{
  "model": "self-supervised audio encoder (BEST-RQ)",
  "hidden_act": "hardswish",
  "depths": [5, 5, 5],
  "stem": "single",
  "epochs": 67.8,
  "final_lr_fraction": 0
}
Rows from block 8, named by matrix and row number. Each number is 128 + 24 x the weight over its row's rms, rounded and kept within 0 to 255. All counts start at 0. Numbers have three digits each. After the name is the row's rms in percent of the matrix's.
# convs0: expand pointwise conv (model.blocks.8.convs.0.weight, 640x160x1), inputs 80-159
convs0.152 096:086107152111147131143102158146153149114142079169132168158132146135084151129188171129134146109123132116122132129142171163161134143097113113106118165172166122148127128141104132126133158135135141126116112124135122197164121089125117128144116100
convs0.153 091:111119147128095129116099134147122162147129109134107183109090153121046148122162122135140145113139120121197121113121170148144136089088131146144129159179166122148136117109126130110166166128104122127141190134144177174166127115110126172150143123
convs0.154 105:156108117126145174150142078080140117121111147125135102125124095125121098143109080131102125153080150159116106114122122143136118140122140144105105144092072166140179080161113121158129120134092119151110115130110146107105100120114171117125141068
convs0.155 100:156098174143097119162116157116130124141162131084116126130129135080150142145150134113131125138095105126136155132072138151134081160140129114150121116118131157106134133107120162109111158132162149112106124141147153101122130134129143093146147131
convs0.156 110:148136103159155134173132141098156121124158120098139104116125122126133115103096144114103105161128114173102115127129149098129104162129125166152160126112110203140133107136126112091118111153073133162129093143144115137129092135133111027104183129
convs0.157 105:112121126137189072118170133113148108109091160099186115167112162105145094125096105121124106142150109086131128143172047085144156146111132129109136105123073130118124100104132164117120105131137139152135133154117104153125134113142133113114131132
convs0.158 115:109119088120166185149141136110150114098108106131155096097131116167130117108154136165115142165117150112098141133138155126165142138145112143109132133123105171121153099144122141144087113131116132093082084141145144095118113108140145137092107136
convs0.159 071:129120118171098117093109141104100120170129136147141127117141121085139142106111121099168106125159154070180158097175143095135103075144111125113147114162149131120133138147153155142093098147118158092105146123139166163135169125116146099118149134
convs0.160 120:152117112112156166161152168141093133152105094157144095133130168095126127149102184174116139093112127111131114115121112120115112122099188115111139145137116127121118179146103151125085123156158115129131153140112113097125081049134139112084090154
convs0.161 121:106112109107165140113158159141153128131141164121103146121152062118140127139115132124111158161139146115138104130172139103147117131079112141113126089141135132111129078131104142122094094124103118155123114171146114184126110126129186126151082149
convs0.162 099:122119103131110130113165137082138197157129118134188091162125108124164110124128143132167117142080178135100112147104089150083139123121133141125145107153151152128199114112145161139131143093122097130123146142151128090147134119139153185105127087
convs0.163 091:118114143126126108128121111141111112102097137148116147105073148156102105099161119136152151118119128104171120149098155115156195099116129092120171141100114110097129133124130156110137174141145173095123161097127169138162152108110143171126134124
convs0.164 074:091136104130132096077106075133126148109114136154171133107180163152161107147161099124135114157124136143112128174112094153150111089155110111114137128145086094128100122124124157149138086107184148115152130144126096101126115145155191181159119158
convs0.165 115:134132120131153123127154122106175113159122157126161115118137104124163105093097128085138111149160102142118126145142115152156115166119155096169119144156087107132113095128132119137104122123148119117132140090120134167140077140099182148091078106
convs0.166 067:098126088141137149147119104122161136113089180089121091107120135102114096133160155112125096120145108134116141143158103112133125092137172109106129143146132126153150136089103117133150160104113112145145138130111134144115138148110138134140131131
convs0.167 105:136135142109127129130085129122151176150134124107113143103128084150143149159108094147100113117062130133094144134094166124106107139132124146134122133141137125149147127116107135145152152133138165092128086123137169080141140150110102115106163171
convs0.168 095:114158150097119110059176136158086109122084124147117122068117121140120109120117142136182128122164145119090123114135112108094157067080149138146125101111143099104143125094121110110107117124125132170169136136137137091133164132140145171136165179
convs0.169 081:135098125156131120145161087093142122098101162126085129111157137083112096116162167132151082119112109115130131145128120098115133151079168171168126094127157098156164131121081137147145114132129118156121155129134131163133137104125151142098135153
convs0.170 115:118114152129161073127112144112117158138172110103122159142114129119155109114095124130154121150152116107121093138125057149140134131124131109185134125134118117108136120142151101085141098139114128177117118091148163125150114120123163111121112150
convs0.171 111:143115115134114103109087124136110166122152084094120159140139098161143075126133085143126106163153110129119111155129157125132087124127130092143093134112167103124086115140128106122126129130115102109153127107125157147115139134145115142134070145
convs0.172 096:143162139118130135110119120105092089134119132103086097176122111152112123133118087119088110118091137106142126140159166155172076113144153144129119126154122135139145136150102123129144123121130092127154169158144183159105119110115187145132119137
convs0.173 073:154117092184154174116137119104158126102132106116134104150154147079126119145140142134142103132140137114175138137147125094159110091166143156119190128148119123149157153158128166124127139112157098117114136123126145124135122116146122149137142117
convs0.174 077:116142128134170141108158136144102118126133067159047117150141125099130107125161157134123172104134112072129142111105174133137105134121124125114151140148174148182136197143110101106165166161158155110123174127160104103127153115131093168095138143
convs0.175 102:133107146149109100101133166124129151131139112111169082110115140134139104143127114119101155162150130139118154101152127126135121082139187121148123114149143117085156152129087100114143125090116085170140144119116093170138115113088157113142104124
convs0.176 094:176132135148162158143112097118061164175125131114110076108170092099154123140096133168138086092076146156146118061090126115136127136158132182110107166127125141117117142114128119138096142109124158131093114084113125101133100117148127104130141140
convs0.177 106:090120115151157148178149138138156137087111111112130127094141159146123117119121159082105136116144120158177144165142137121107152155106091140113165136116079164162137094146104118074123120135140116126118139141131145193135095148099124104129161123
convs0.178 115:165137177155135122126129151150109135162177123165131137140112114118158134103134151174137156137055147146163136149134080142121085119169112137132106141139111125120175101116106145127134158126088142114130127133095099119130124126125122104146178124
convs0.179 115:129133137153178160117125109140110170099138116132096114159166089088131104111153138137115150136122118157146103138149155091132126133105114167142164139144101138137103143205132121124174129148124148170181146135135112151131117100104156109144131180
convs0.180 106:116125150062065135168147151112134116109111128162109147130134136155083131192156150123076118161150153148149140155128142093116147161141133146088113128144091140116121158107160093148054132151145118127138123108121120143142152146153101102144131102
convs0.181 102:125138111105094135112119126111114114142136098109093085136110097142101051145103102140119126141094176132101093130125160141107131109148172086143086132082137118124138090173144120154134117115122171087124121116117096129118174101133078132112133143
convs0.182 081:108115133080142152127111126096126185126105074149111162156118104128137119113146135163122104139143135126106112098050111132154148133138123129110160115102172151120116116122108106138115138136121079170099141128121127129131126146104139158106153127
convs0.183 082:080107112099123153118117115098172134123124127110150160159130116136134122140161145076164105108109162088136111111088131111116115142093152122143183092110126088131165127109040160138122165081153127057097126105114100158122119118115136131109129147
convs0.184 121:137119131143145071124156143115123113155118126155100169178122167160159121127115130109170138152101138133145135148095105128126106107118111123116177148113123122160110147139065125116109108154143130135143107130177102099111137126141145131130128098
convs0.185 109:143150143141170118105144112133126112145123143118153087150141124136134115075122121168114120131084096100130123131168072111128127151194123145112107127127115126107147126128135121133178123134137149158143117110135132102156151135147130119121124135
convs0.186 091:104153132101134143146162140136154114104120139170130132158139136135123171116134162099132103101109117158147122136123113173113146140117096136092104141126049137132181059132083158134138146117126125170131133163127156115108086137088158151141174155
convs0.187 071:091123137165126147128131110112097127152095127145118073131135144121150084171126115128126087091085111127156116157158084096106114104113123136119186088135135128177098134069120115133162124133185131113107130119126139151124112132145153134095119108
convs0.188 104:143137128121104126121131115082110141133118170144096103117150106135125112133099141157117129115130145114109097128088131126092118134132104110107091120092116139150131114087102113133055136109133137115021129103118139124114134129134088130081137112
convs0.189 106:139123106124159100109127145134123093125124117122128104135153138145138101156136105158130100115151135100101106106138111097118114078144127135126127119141188136148126176126091084102145099134093112122142165158121123122123138095154140135079071127
convs0.190 100:127146152106130173153120142076123131132111125128122191189117101132148086147190122127130095152134131142110095124069176155127129131123118131118116122128157160140141092126105128139099160120138116109124125126120148124146133148082142117090131081
convs0.191 096:117131136125156157098173110108139139139166135116156078145131098095149100083144116102135112188123144119074131139140095133158108177133121110112116144109116125105135107117117125107165140115121124146162130111129088135130119118089116068095146127
convs0.192 087:128124164112126117125116083098132174160101155171156098125124120162092142111124106116157162147162137133129157116138106154188115131130139175116147117152139123163175085114111131149148111113089127141128147097138115154146092142149170119129122133
convs0.193 116:129084096142151168152146134122143138115076148153132099098137139145121164115159175144128141135148131142119146106097115129133168145161100149101128147115153161081166122154120124136098128113109105133080120173154101092143166085127145125111141120
convs0.194 106:153133108130143132140126077151131121153142147122166101121120124117137107105129104151123121152080114108129135133160069113142140140108167154121145148135130104103121096087100135117147127119118124152133147133128109130097111123153173141113124131
convs0.195 092:156143165138166130146143139140163182128118119114093113140141088096123085132118147167153159138039124135168151125139132140128142152122110111131142095115108159087111111131121152109179133159131109104144155129090104121157117107118170156143127155
convs0.196 107:120093118105119140118091141133094102110152098136135132162109131129142100099154106132101126095112089095143104131117119133110131145159142108156139145144148088157136123132132106160166157150120093105130179144113121113127128120140132138118128120
convs0.197 114:149135143161148130122076130147134139150136091146124104085140111135140132137131157109123112104130099152172128089117154166188081105153137128153128143149161106135098179106122101136124109122115111162138125151150125139091093129099174114128104125
convs0.198 070:173120167094114075126136148133099108136140139128096116145154160130145132116129092149090131146119076159132132134108147121137081130153124113147146105087149149122114129122106134119156089095138120169164131126148101118125130100097155087124146159
convs0.199 088:139105106113117123088166153104153119135130150109116149159109142109137109125151083093086142142178117097128147116103148108146079146138125118093126101092158128126135124151129142150143099165142149094130087143131117115123112122099147123096122128
convs0.200 056:138127108113130113096092101113123131138128134113105146097123126091148104147133103094134133095158065151122185128117159110128117110128157132105136121147168154170151184137101112094124138130142150108172128117130125124117169125129129112157118167
convs0.201 119:112157116162120121107173113164121085095097116137115131151104112120114115129126086097137140141126171106140143166136127070149094112098120133102131154155107123128130125103133152142143129142102201121141145146175113118097142141145110170123121131
convs0.202 106:108118140123110118155124145111141127135144137117162110153114112115111103118131076107135155095157137081118129120141136144151088166126139166146157150135107153159140106124116076078165154167132136049136121105110147120121140091112132140108116120
convs0.203 116:142133151142095145132132119146154085119138153096118081116107110102108123155141126126119106138120118165086171129122197116128126130135110097121150119113107149090161174121165171176123168156122121133135091134158123127123167161140099134131155112
convs0.204 088:145125116146103134090127097111127165131180111098137126133103165119110101133086139110161148162101129106157154112129111141094160111096149126142124119139129115129152154135138101092186097127113109138142130111056101132131120149106119144153093146
convs0.205 104:131161145086131143147114105112124106123100109095102143153165143095102092127135180116164131104160150123105145104153126084137144135109139116154179174125111115104136133171165151107171101111143124137149130131122136125086133122128098116113140145
convs0.206 101:099110138148083122105100094152125113118112120120134136179110142119092147151176117124171153143060118119113166148108129099126094127123137140141144141159091153126142150077087130124162167123133131142086159091113168152118149098128153129159160098
convs0.207 080:112121094174149150086147087132152116136111114127138072126134135139115109090170099148147093101140119148196107116123115144127132121143136158153156118127162106198132118130055152123121147112160082088153100114119128152158074142142185115061137107
convs0.208 097:126145150141148153133130168141132139162084141185147125141126091151159123152151103125176111140085136120106126121136139128153109157150122115122165126105133124106136101145149178124160150109120125089162115096144133135188128136063175107114131099
convs0.209 122:134126144130129120186116121097138159097118141134105163155163152124139121176069127106177112141108115117108133138100133107129150147130089139145201135076129162141105107139137143098114150116132127115138114126148172156138140152134142135105153086
convs0.210 095:150096136160160068107132141119119138136136110114132088138116204139140124093129100103164110112173098144130135114146110111140131088140139140119119143134143133172136138122080136118127111114115161146112118121167084130146139069117109098138150136
convs0.211 092:152098147101135098144128123109133105161133134128142180109160169162127146148115121103139126151118095140062138151119148139156115137103121060120129152102099126126069139145100141114137119138167123163187106124159100102101151117145172096134073166
convs0.212 108:145126130062128139129152107111136124104104138138104136143113134174126127110113129125173125136119130119067098140131111172100145144157085133151120173089084129118141069175133135154121160140096134164133095129140148120120132138106141135134143126
convs0.213 107:130108108140129115167157140132142133082143176140156115133111090103129109096164169142113131160115155149155130136119154114129105160121139162093109120185124163125161126149131105101126119155133133132117137123126097114142135121137098100106144141
convs0.214 068:102109127125164161123163151115151127131138091130109089144157148110115114142096162134120151172167089135138128139141128134097107118127140116112141146141111135197122142128130137088122094161113141104149113142118083152145124093147079154108155148
convs0.215 093:107126137124122118103129121126129167100113111155149116127129143165126108111149154163153132077113138101134134129108078108098187118128092135102113151152155117122117101155117104143155125114162112119130162119126157158187135100090125133100106115
convs0.216 066:107114081164152144091133089140150130103141120150136104135149173085089136136136128146135102158151160120125132126151121124150102107147159133134134122140127086152136158141111101120163133121146134104115110150067151114145115141152096163139107122
convs0.217 103:127107128080140162156096150132131115137147125111145122120156120117122113145107135128103107178099139112146121117122098085124107113118113112189086111123098117128123162144094125145158071148150098157148128155123107115129125100101117109150120132
convs0.218 099:139146136131166180111159141080104134118102143138089146087133128106107112127114119133103158153112126129074091168129136127123174159074143084131137121107075103094131126144110139106123146134142177156145120121150106142074115165138131125113142122
convs0.219 106:124117158077122122134051158134121164133134114107111165138111098129122164151158158107101159118132091138141108146087112155165111189116100134180129124142108136106122124113138090118169116105091097145111113117143176139118115149100109101192138166
convs0.220 107:156117109118154141146115101085136144109154106101134095140125143113113101141135136135111114156164098156143144165128128102106154125158121143123134136121099113110081159149128153100112110150126156117113122124127049126130133108171111115115194147
convs0.221 109:133132153127138104178149112094146186175154115090134154136120085188155119120130148113117111167146133136120103117131138180136139124109113117130124132118130159140127098137161125133157103127089105131127113110138155136138133160109100155094120132
convs0.222 092:114141128138114174122101160129122186131146093137130143130135117083124139132144144157122117116124101090153137121147128138115102110137159129150118142154159099136148122161154131143128138130133141114151132144121160150211119106140105099103156145
convs0.223 068:132140130151091160148119113111179141143168094109094188125108114154074140156119141118135099160131105154141152120101116120110141147079142137145132116168123124193103127110135076080150164114137155115175163156086099128102106162096114096154111104
convs0.224 101:091108115186109147129102099149139170129152127173179134165107105128104156069144110134127151124151121126128159109130118156186148147100113144124146116121123137146156081135108130118085140109131142108137184122117133168144094126155147104111112139
convs0.225 117:125137137141184133084086110147108105171172108085140152104151103136153155117149101108127117179107130122087140141131119126136104144135144119138114159131149131139118099129149133129224145113105124115125111127103203109124118171111113126142113104
convs0.226 063:141166109131146152115115061133150140099092138158129097129117111109128110128160163175169086122129168111157100178148137108118122130153135150094139126121090117186158130126097117135105151147134127136098133115138132142104116132093119144098136145
convs0.227 109:149147116127140186154152122147123109102105127139158104092126127131138137128121164129128169123083132115129108090127117102135138137109117129120136169122124161138154142156109154157134152118120106122122103170132119149168113115109139116119129117
convs0.228 101:111139134178111117070099107134083159157145098141126099138124139180113141153122096124087122145096141121138161129163121114131158112107127139119152132167127171183135150101108108135148128084114118136133147122133145144127134130155156164110172068
convs0.229 116:135172160134153110110130138114141160165173141105122121091125079158167116106135156123108141187164130158074116125107144147123103126164129121096066142091166121135124140117182140148166110128110142189120102128093180111125111147083118127123122121
convs0.230 117:121127096098161140103167105152126115084133107108103138172150065134133122083151148148094163134134119147124102126134174121167122149140091140143149146092111150172122088169144107131120129156095173116144090147163127118133132088134099125108125172
convs0.231 060:146126124126124148116175099131158097122109130125124150136162142131149132095142146107152108134167170088172156147113131105164106115093149149104167158129117113170168111101049106114088141136144147098147091092121122122144151122106095094098121117
convs0.232 117:147113116118141141194117122087141087116079152101157120157126100184139094113091095145126113165104178139135111163125131164144132130133089120144109151131118143132128101130145152150123116149113166117090075133123132090107134118164129138116125112
convs0.233 108:167110097124127093147120134105102138132177098134108076125131127108147132138128142111161112146112178149127137119086128109120118115110145141155094127124147117147142151124143114141148120132144137123145091128120126054153124169128092151152150111
convs0.234 109:106135148124115136096132140140110110122115146147120153138141112110174149130149141121130136137078149122127085161129084125154117175152107119148142154127091078144144084100101099125164111104111146121149079110170125114165120141094145123100104097
convs0.235 093:135122107147132143088137120154142124138149108103150105130096100170177100136137130126096127171094126142106121189138147110131111138107113082139119163154080125129151108118108133093121128123143130123161123101159117097142110167143118099119086090
convs0.236 091:142138122115118136134115121144117078100132158108103112083112149137104138082128148140156171160146060142143150145157166122119113126114130120142148127115078166128133097117157150123158113131126101101134139105133122136082149142122118097142155114
convs0.237 094:155147144115137119167108078130082151087125120116101119097155149119110145115113213166132168161092144155153126130134101108070147098105143148117135128109145114100160116105098156144102144140116115114111135133123134081138132111170135138163148112
convs0.238 105:126124127126133105135140194151120153126171138149123097162121147107100128170129131111145151095090141176131112159145154156113087212119125112142129117160124137119134101130116139081137142122106135107128149129124122172129133163077149135156088117
convs0.239 099:130144111137119146171158127127159147106121113138161104148132138081125130161120154103139141129083174119168126175144146133111128158129116103122111151169100130185157119146136171106156118133107103132122100144151149084147114129118103143102119154
convs0.240 059:122146132124116188153151123121125117157146144117132098175153119092125114110173109103155085116119108082169128133157149086119092148144147172096156152110149117126117171131129145155108143140133112106146170174077125110131120135124133109123100148
convs0.241 072:092149114152113142129140106083184115123110150139170156151168138102145123099172137113152088142089131097154115147097129140130125127136141167147138128120109093150125118117105158160102148118179150074137149104129149155145133100144147102113119142
convs0.242 096:140105114151110107118121123078152172097115098128135112066116108113152114129139112118114166166089149122107130111127120128131125095115135085147106144120073103123126123135118111135121113123126102160114156126123164091159148162141176107144100092
convs0.243 119:110108102096160155137146153133140131163089174175098125158128124133139142129110121120125133137144131097094119127169135167160130111110125131114156115108113141156120086130152138120120125117123131084104186111138131215137118145111196146107100107
convs0.244 105:137085124126137117152123157096101095116132141088141121128092139116134079130126114140151124143156140158152143138124184148129143139148146115147108134133112140114123151133158135126149091128126115111109140101097121139098141143132118115129139121
convs0.245 111:116145129165103105142109132140100115148103158130124127121115065114148139150156122137110090139088157125110123154148165118120115121107151178048120145134156131136140161120157159149129143162116143135122124097140158092145167141124086150103130140
convs0.246 088:097116122133105133109157103105170150130111137139144127104109111153148145135160163120131105125119121124147175122130124171136163122117131134152119141166159114151140119098134125140123142103131115084075116105098125090147127113157159116149126121
convs0.247 109:121109122117122131136132122117137117116119143085128136170122126105152082121091077131076095126120133101105084153123097164103147138091128109102095116088117123113129117089138167159152138127101139108141127115101146115103104117130110116123108100
convs0.248 107:126135150122149142148162155161129134104108111117099132161118132109103093129150139139168138128112188132134150158112173096115108150102132133121189148121132141116136167102113113102150129166168127145141137145151088145126162130124156177120128163
convs0.249 108:122164102113125120116119141155125162133116102126136121122117145121138128131157118121184146063090129111166155096149141127140170122164162144122097149138108093086166149136133142169143157119114125161077112128101120104150144086109105128143094137
convs0.250 112:141109122178084126133116106110148144144123105103132099095133095130125148140137151152120139173098151143134136136081153151115126137134130121103115147141114133144117090123136148102112137127159139124131116138130154066168159158173141129133108115
convs0.251 085:086105139119087150102114091093136147137103149158123115126110122135051096119143111141105121188154139141101103209136115130115147118122133137173097102158150102153159123116151122143128126090125144078144148128108098172137192149122133132126147099
convs0.252 107:091114157118133120098139094162132139122131127107140143157154132135118113111179141175131108156152130088120134122120138141120115082131139110133119172139105179163122093159142147139135152129128145139136096133137116146129165076147128106129167152
convs0.253 128:120133103145121150176149140150109093105132141126126165171124132080109123113145137122128105105107102139121186138146145130130103136134144140103166106106165147112149117101123168138136152113130120094176089150148164160154127140119096110147185113
convs0.254 121:127136118149165104102166115113158098164097148124108137140093128095094094125136102107144124138114077088091118113144123079159045158145131141159129111102147138123140175133097112116161142160087138147132159131122081166100131133126138131093152144
convs0.255 088:099115093142162122121121127094100161175103146125096186121121156127120151140153123133119109112116110128162113108091116129135112153125119176157118118131157106128130157129091114144128120133133145148123122142121114084089163162139129128143160174
convs0.256 129:122123092138154094120110118143132096168148154157150075124123139116088149119134125129121101100130152137121129139130119131160126145169140139150134121154116109153137120123136115166098133128138147124130125130148110163163119107101131107097105111
convs0.257 100:112140104153153149106140142160149101123125112106098117116145113110122091109145131120162131126122095111134144090147152101109096105133148146148174129143134134133116166126099129143146135126103145181167118123098042161095090104101155113139096155
convs0.258 102:113125139160155143097170142140135166133127067142141092141106141105139087133130141101141119129117116114144157142128113115107133100112137099106152171155116143129149148151119157104154160146182130124111167133140132172170143105098136147088106163
convs0.259 116:118145131129113125145093128147138126114185169115129139168141164133113159154134137114122109164141141162196128111139146095130130156113136154139135147114115136141092129101117165160144122128117152120139118101186111142132097116104127094156126098
convs0.260 106:125085153108104124104159123159125136137117114195106135149146115132124105157152144104113116144114106165103139152114142100118130092139101083121115145163135124144119109127103134134139142130157167154150148099157158139170160145111145122104150147
convs0.261 112:153133146108116168112067147097131142155137138123098121139133102102133109133123125099144165166175144117125135119119115131153102115108117148133099162151122126127165114132119118108162091123134144147106105118102209127132142140094119151137130151
convs0.262 088:131139109152133102110152086161116111137131116106076117151153104118121110143139082144088126201130105151140163149116122119107098114138160124146110149116071117171153155080106114141144102124109143156122113098109105087118118115179101130133144171
convs0.263 059:112161095153085173134112091147161102125156107141142136150136099109079131104101144114184121114100141145121186111135116117158145119087146139128179093101148149119172141111111137128144173105136127059099140091107117107106118104153153124162124139
convs0.264 097:121135170078103103105109136110126154138114133131140174129119100121135146134151140139156133083118129085114117132134099125152141113122145095130116114135175085112111124095087121125156120108146108121123160132157143136118119083127130132123105192
convs0.265 116:153130131109151094105090139116120090142139132125125122137126145125155134136133122144110111137097075113146142107115137152126071138140161151109122130119145123167120161155087155164112163111141144111133137124141137129194114105105151117151134119
convs0.266 063:136138130131117127132105098115141124154098145097169108116102160122093135125136138106158126158121141092183130172101143136115106142096144174151130135129154139156170109131121106112125133131163164136134099102136113134144127085110133137133114152
convs0.267 073:136130093126143107099100096133105130128116068114116149169180086138114106098164095108137122115156084087151095145104116125147120136119114150131149166161127121139132172133086086129132159127128124102132157118156105136119138079079167162141111150
convs0.268 093:123127060166145110163130089134119129164096086128096148181165145080129118121132167177145149113076101124165107123103119138139130137115142144104173160104116139111115173115126162155137146110124134129118120135129072126125109107128162113132109128
convs0.269 065:093114087133141157116156107126144120114128117146110104167128162131129169113113116140132136118123091094155163128110096067144077135099108123106161103155135088137154090129117141105144128124146164093124138171106099153090101104170110141105118120
convs0.270 133:123122122127151109135132119125137094139134088104101153153137161135159099117176135131156111143123157115097144133154129121147097104113158125135143129116178124157130178119089130094175127132142098163161102119112196103117139131115136126157116128
convs0.271 073:099120141115121112101155124109094093110099137094121117133143141116138171150161163054085174115117093147116158127127134114114111134163086129134164131127094108104128133086135152088162165116132137150143112144144131142103110134114123076156123162
convs0.272 097:137099115173100114126152100115106144120151127134124119174103150113123166133133151127098147159108134138117130112131133150124141113111155078116100121092112161111157134156147137144114098133108131134137097149135145114147121108154164143139139141
convs0.273 110:118115147148103123140123167117143136065121123134117158149101086124151141109149136137119146101052160091143129134143120071111119152139134157121133109122149140136142112086112121098090124122149116135063138125123178146146122117106140143111122122
convs0.274 092:106085157180165144136130114126148142118165107109127113096133142073124110108116116126115117123135129131131119124161112105160154109105155139165119154167150142162112097118082142127122146096119148129116149133099110139175114110124132093123088150
convs0.275 100:118135154096138103123117150137130134153122145175184157124116114159126114108139114102102129141172149123125101114166119138146110193108103134120153135140107118136123134138109123113090091136135170149141127074160126123191112132111173122101120098
convs0.276 111:114129135150127102120156139115147127127167097098106150097100124115148135141136121048136118096105138136113123147127133121132126162073148105143146118153078106118099125126102079066099093122178150137155126128136171098125137152110124128111081166
convs0.277 116:122132122092193149160167120120122114126106130117106132152146129090126092098116148127163157112150121137137063118115118098135126152098113151156138150123105131129128111157125120121142110108113169135116151153086126137115094121116114122095182158
convs0.278 099:082119118125103127090184124095144108126067138179117148134132148157160161154104140093134081117139110130138115174151092120135117113146084126099127115158125132167131135084094121136124109122109108116115132103136146153105083184129119132126144110
convs0.279 078:151153119121129106092142101065095148123107142118104089118131176082137120149120101135139117156143140072172102132134137081108139109139168156107142104139144125123126144149099128111132100113111128115110124113143127092129087124145129150121134126
convs0.280 100:100152105117154124163119147150119116152111134143103118103159107118149149131156104146144136117107139128122139148087159094101093121120141117110157157133168120167113203156107116153127179141141130146135098132119138088106167131133108161126167141
convs0.281 073:148144112151130098168122117113112104124095088143077119133159153113120134135139113118089101113103119150144182151092122174155125112157124124145144117093157147148131151142083104135130149155084110132145137130145109126123115116123179124148165126
convs0.282 112:152145109131131080150163122128151163118121120104133083165119135067159091110106105114123116154109124101109134118115099110123149132156119150095127095078082156120144147134127144120160117153113164133137107150118138102112111100143119059163134149
convs0.283 105:135100131113162106108101120145127179091177086126098164115103117121114115093134110096069163158149093160136121103136130124161090160110116107165092106149113089106137140125121123158134129098070133165163107125152145158141091123113139100169135134
convs0.284 087:107128126185113102090103102117123121115123168113141093111115130131092133122119105119125154149092101157116139108091132080135128127103157120122115131137078104122147109166094137155112125099084110154132130143119175176104156141110138120117146093
convs0.285 116:152138137108108110113130154126118154096161142153110118107136173090137082155140122117168147152122163120109134115126118093062152104163132093099126107123142132091160168119156197136156158125146096143127130158105115109166178128073102137136155125
convs0.286 112:117118119122145152067157132129082130135096146144114118125128085129150091116152143151136126138133128120137107164118088132094139092125131114133133142108094157127135087120093116146142104131137147148111143106161136111126155127127147149158182135
convs0.287 090:151150137126201170092157145131143198126131113147099127131169140079177108112147129139121120124180081127079117107138110140135109101143112140105163150121091154141124096130145148116154116142121134157121164120147138138124078105122131124142170201
convs0.288 087:151144116118177101161174134128155142113141094136118150152118142138118070121128123141139130131071160123140097148081132138107106154076119157142150142105134129158131126145066122090146124152146120117194133116126120102123143079101126125102170150
convs0.289 066:103156083177155110144108101189116079119151135131118080117156145131101115114076142121150115106136092112133126164175118114126143087136131111133148112124129152144174136090146115110172154127115179089100108100098144115091084136108112112113141120
convs0.290 108:097108111150171123116135132131141115105142133100142106076122182154106127098105104120122103124096126136135111135135101119120125135083138108152146138141097124141090165139108101125143113133145127127155105148090081159112126122126158101086141086
convs0.291 129:125153098160151130137112138154152138142124127155131119124160117146124173132138125120123122118095114146173128077120161157133091140163119124145118116119149132097108144168093109128056161105120113180119097121131084159159104113124146104156143109
convs0.292 113:096124124160111135136139150141147113125122176122106110142152163135142092128117111137130125147158134134132111148176148110144146113108131125143137120109162148133124080170164135119142117127116128084095173117149145213123138169130126139101113145
convs0.293 073:114136089148142164101132130101109147110203098111110090137110121125127116111152135128099115165120102140144130119161123112169119147059142123144145146148096122162140119108133100128134124112149156111151125088113099135111124147149141087117108153
convs0.294 122:082117144187101091128123118127116090150152098122161138160102183059116114132119082118128136103128128104147156153160099119148080125121164134134160145169120134149137181123093130081144130142110095158169132138107120150122142112120143104146155130
convs0.295 111:155153151125113133135116091119108162096134150126083123121098139113135116143101089111100155137111106128142090110141091134116132134133094146160097109156115100146137122138127113093165080143113123081115156139092144101121140163122158128175140129
convs0.296 099:150149160111108118105158143084134156152127156104095180145145146133129138141092105128153109171160122170114123119098125158135187138128109127128140130102138110137135073163088094157106117139131149152143122163140161130166157123097175135143105105
convs0.297 096:072105124106087161098182204154123139124108158149111163137144143079107136145157115125111111130159101116112139178162146106151160131111164124140139060126117134095134142118124108137111118135124133109117150094179105128108155136140135161133109130
convs0.298 103:159132138144143142117103105117109142164171059114163081145154105137123117152121099114130166143104144130128152090081147160192146125141126111169122124172170115159126153113096103100128145129136144151102133137130153143148122091109141140072078126
convs0.299 089:187117178096099117114093119114074183136133120124100131120120124133129113168098116125138175119092159125148109113114099118122122150116117131168135132138127114118160109107100103097153123115150103131156117126126110145128173111087135129133114128
convs0.300 098:133128097116177098155079095114150098118170112098166137171120129087170105088120112157133136114124124095133119078129084147148077165166127165150146153121131139137142100115111123147140118112118152101142110153129104120155118100124116086088129117
convs0.301 071:103105119132103149084132110101127120149107097110105131127149101139108120150104069113121120123091147107133187143188120119158114087117148124112163116170097112178119117140113135115123152093107098094134124127107095187110128120156121140137133139
convs0.302 096:139139148090150162153146145141146093107106113082104089130135116171170113151137123120124114119122089132124154144133171110109104117128089112080082141130145169097104131105147142099169105171104135115115155123130120154100132107114102146117115118
convs0.303 108:144131132084125115125148127111154140138079117141129154113157134127145165151123151105114157143145087121104168134082151138126163121157148117095158103081126135150108149155080161131083165115159138136093125132157144091126134113142120098123148111
convs0.304 077:157095158101121125096133157161111118133130133128127166155120124106112124118118101092109157096123065120114172107151135123129096107115143085119129107120089148082144104082128153129156124143132120108156187135131158150106126139114148102144097128
convs0.305 100:140142095115182141142155157142151087095136141132066110136135080125137143123148147139119144125133098154142130127124159153142093178155080141117110152098116131123144139149113140108119133117078151143098101141174109122119118142128111108161170164
convs0.306 113:116138136078099128091175140138118109108110130151128122155128123138136145166137133105126165093138127128126117137117135134144091137184120108118097124114141126139123141129139124127110132141104136159144119130164122145114139126115069137130065194
convs0.307 107:138118160126128080151117093069128155107148155122138199133146135119124153128112117091120140123098130110115125165102109158120131137144094097145139096096141133177111156126090130104104129140132154124135116122112163147143161140124123131149163115
convs0.308 094:132115171159101093119125168133137138137162118139165113138134138113112169169130107106140127112072108131171103133106119136143136121165119130114112142165135099124153111106120146141121165148141159104069084158111165115203101097102145140113127144
convs0.309 111:113135118155148136187142128109148083109115144119118105096136132174096126153118104096080138144103161135135142136120158114147107196111143121132124137121092110150114109145147141102102121118106191108147140131139142111126085151102143083158157143
convs0.310 097:123123132108180117160184131165127138109119126097116082142107141137117108097099149118118186126098118096192125162164102094120133128116109147127153144122086131122158119157092163094144101160118138111156130153129088143129133087106136127157153157
convs0.311 087:115150144126139138115168122153125120146066153120137132101144121115115113130137149113084133093118087115147107126138118147108092151151125132112167138154134143094126137077070161114158111144125110141121133084143098133135108108118140086090137092
convs0.312 113:144102131099099108108141159155120095124161124147126097141141149147117130127129135097139136078108120123164141141098145136147079155141131119158141157115124127199142131153122170152133146131155142099139137152136107140133171133117132122137143101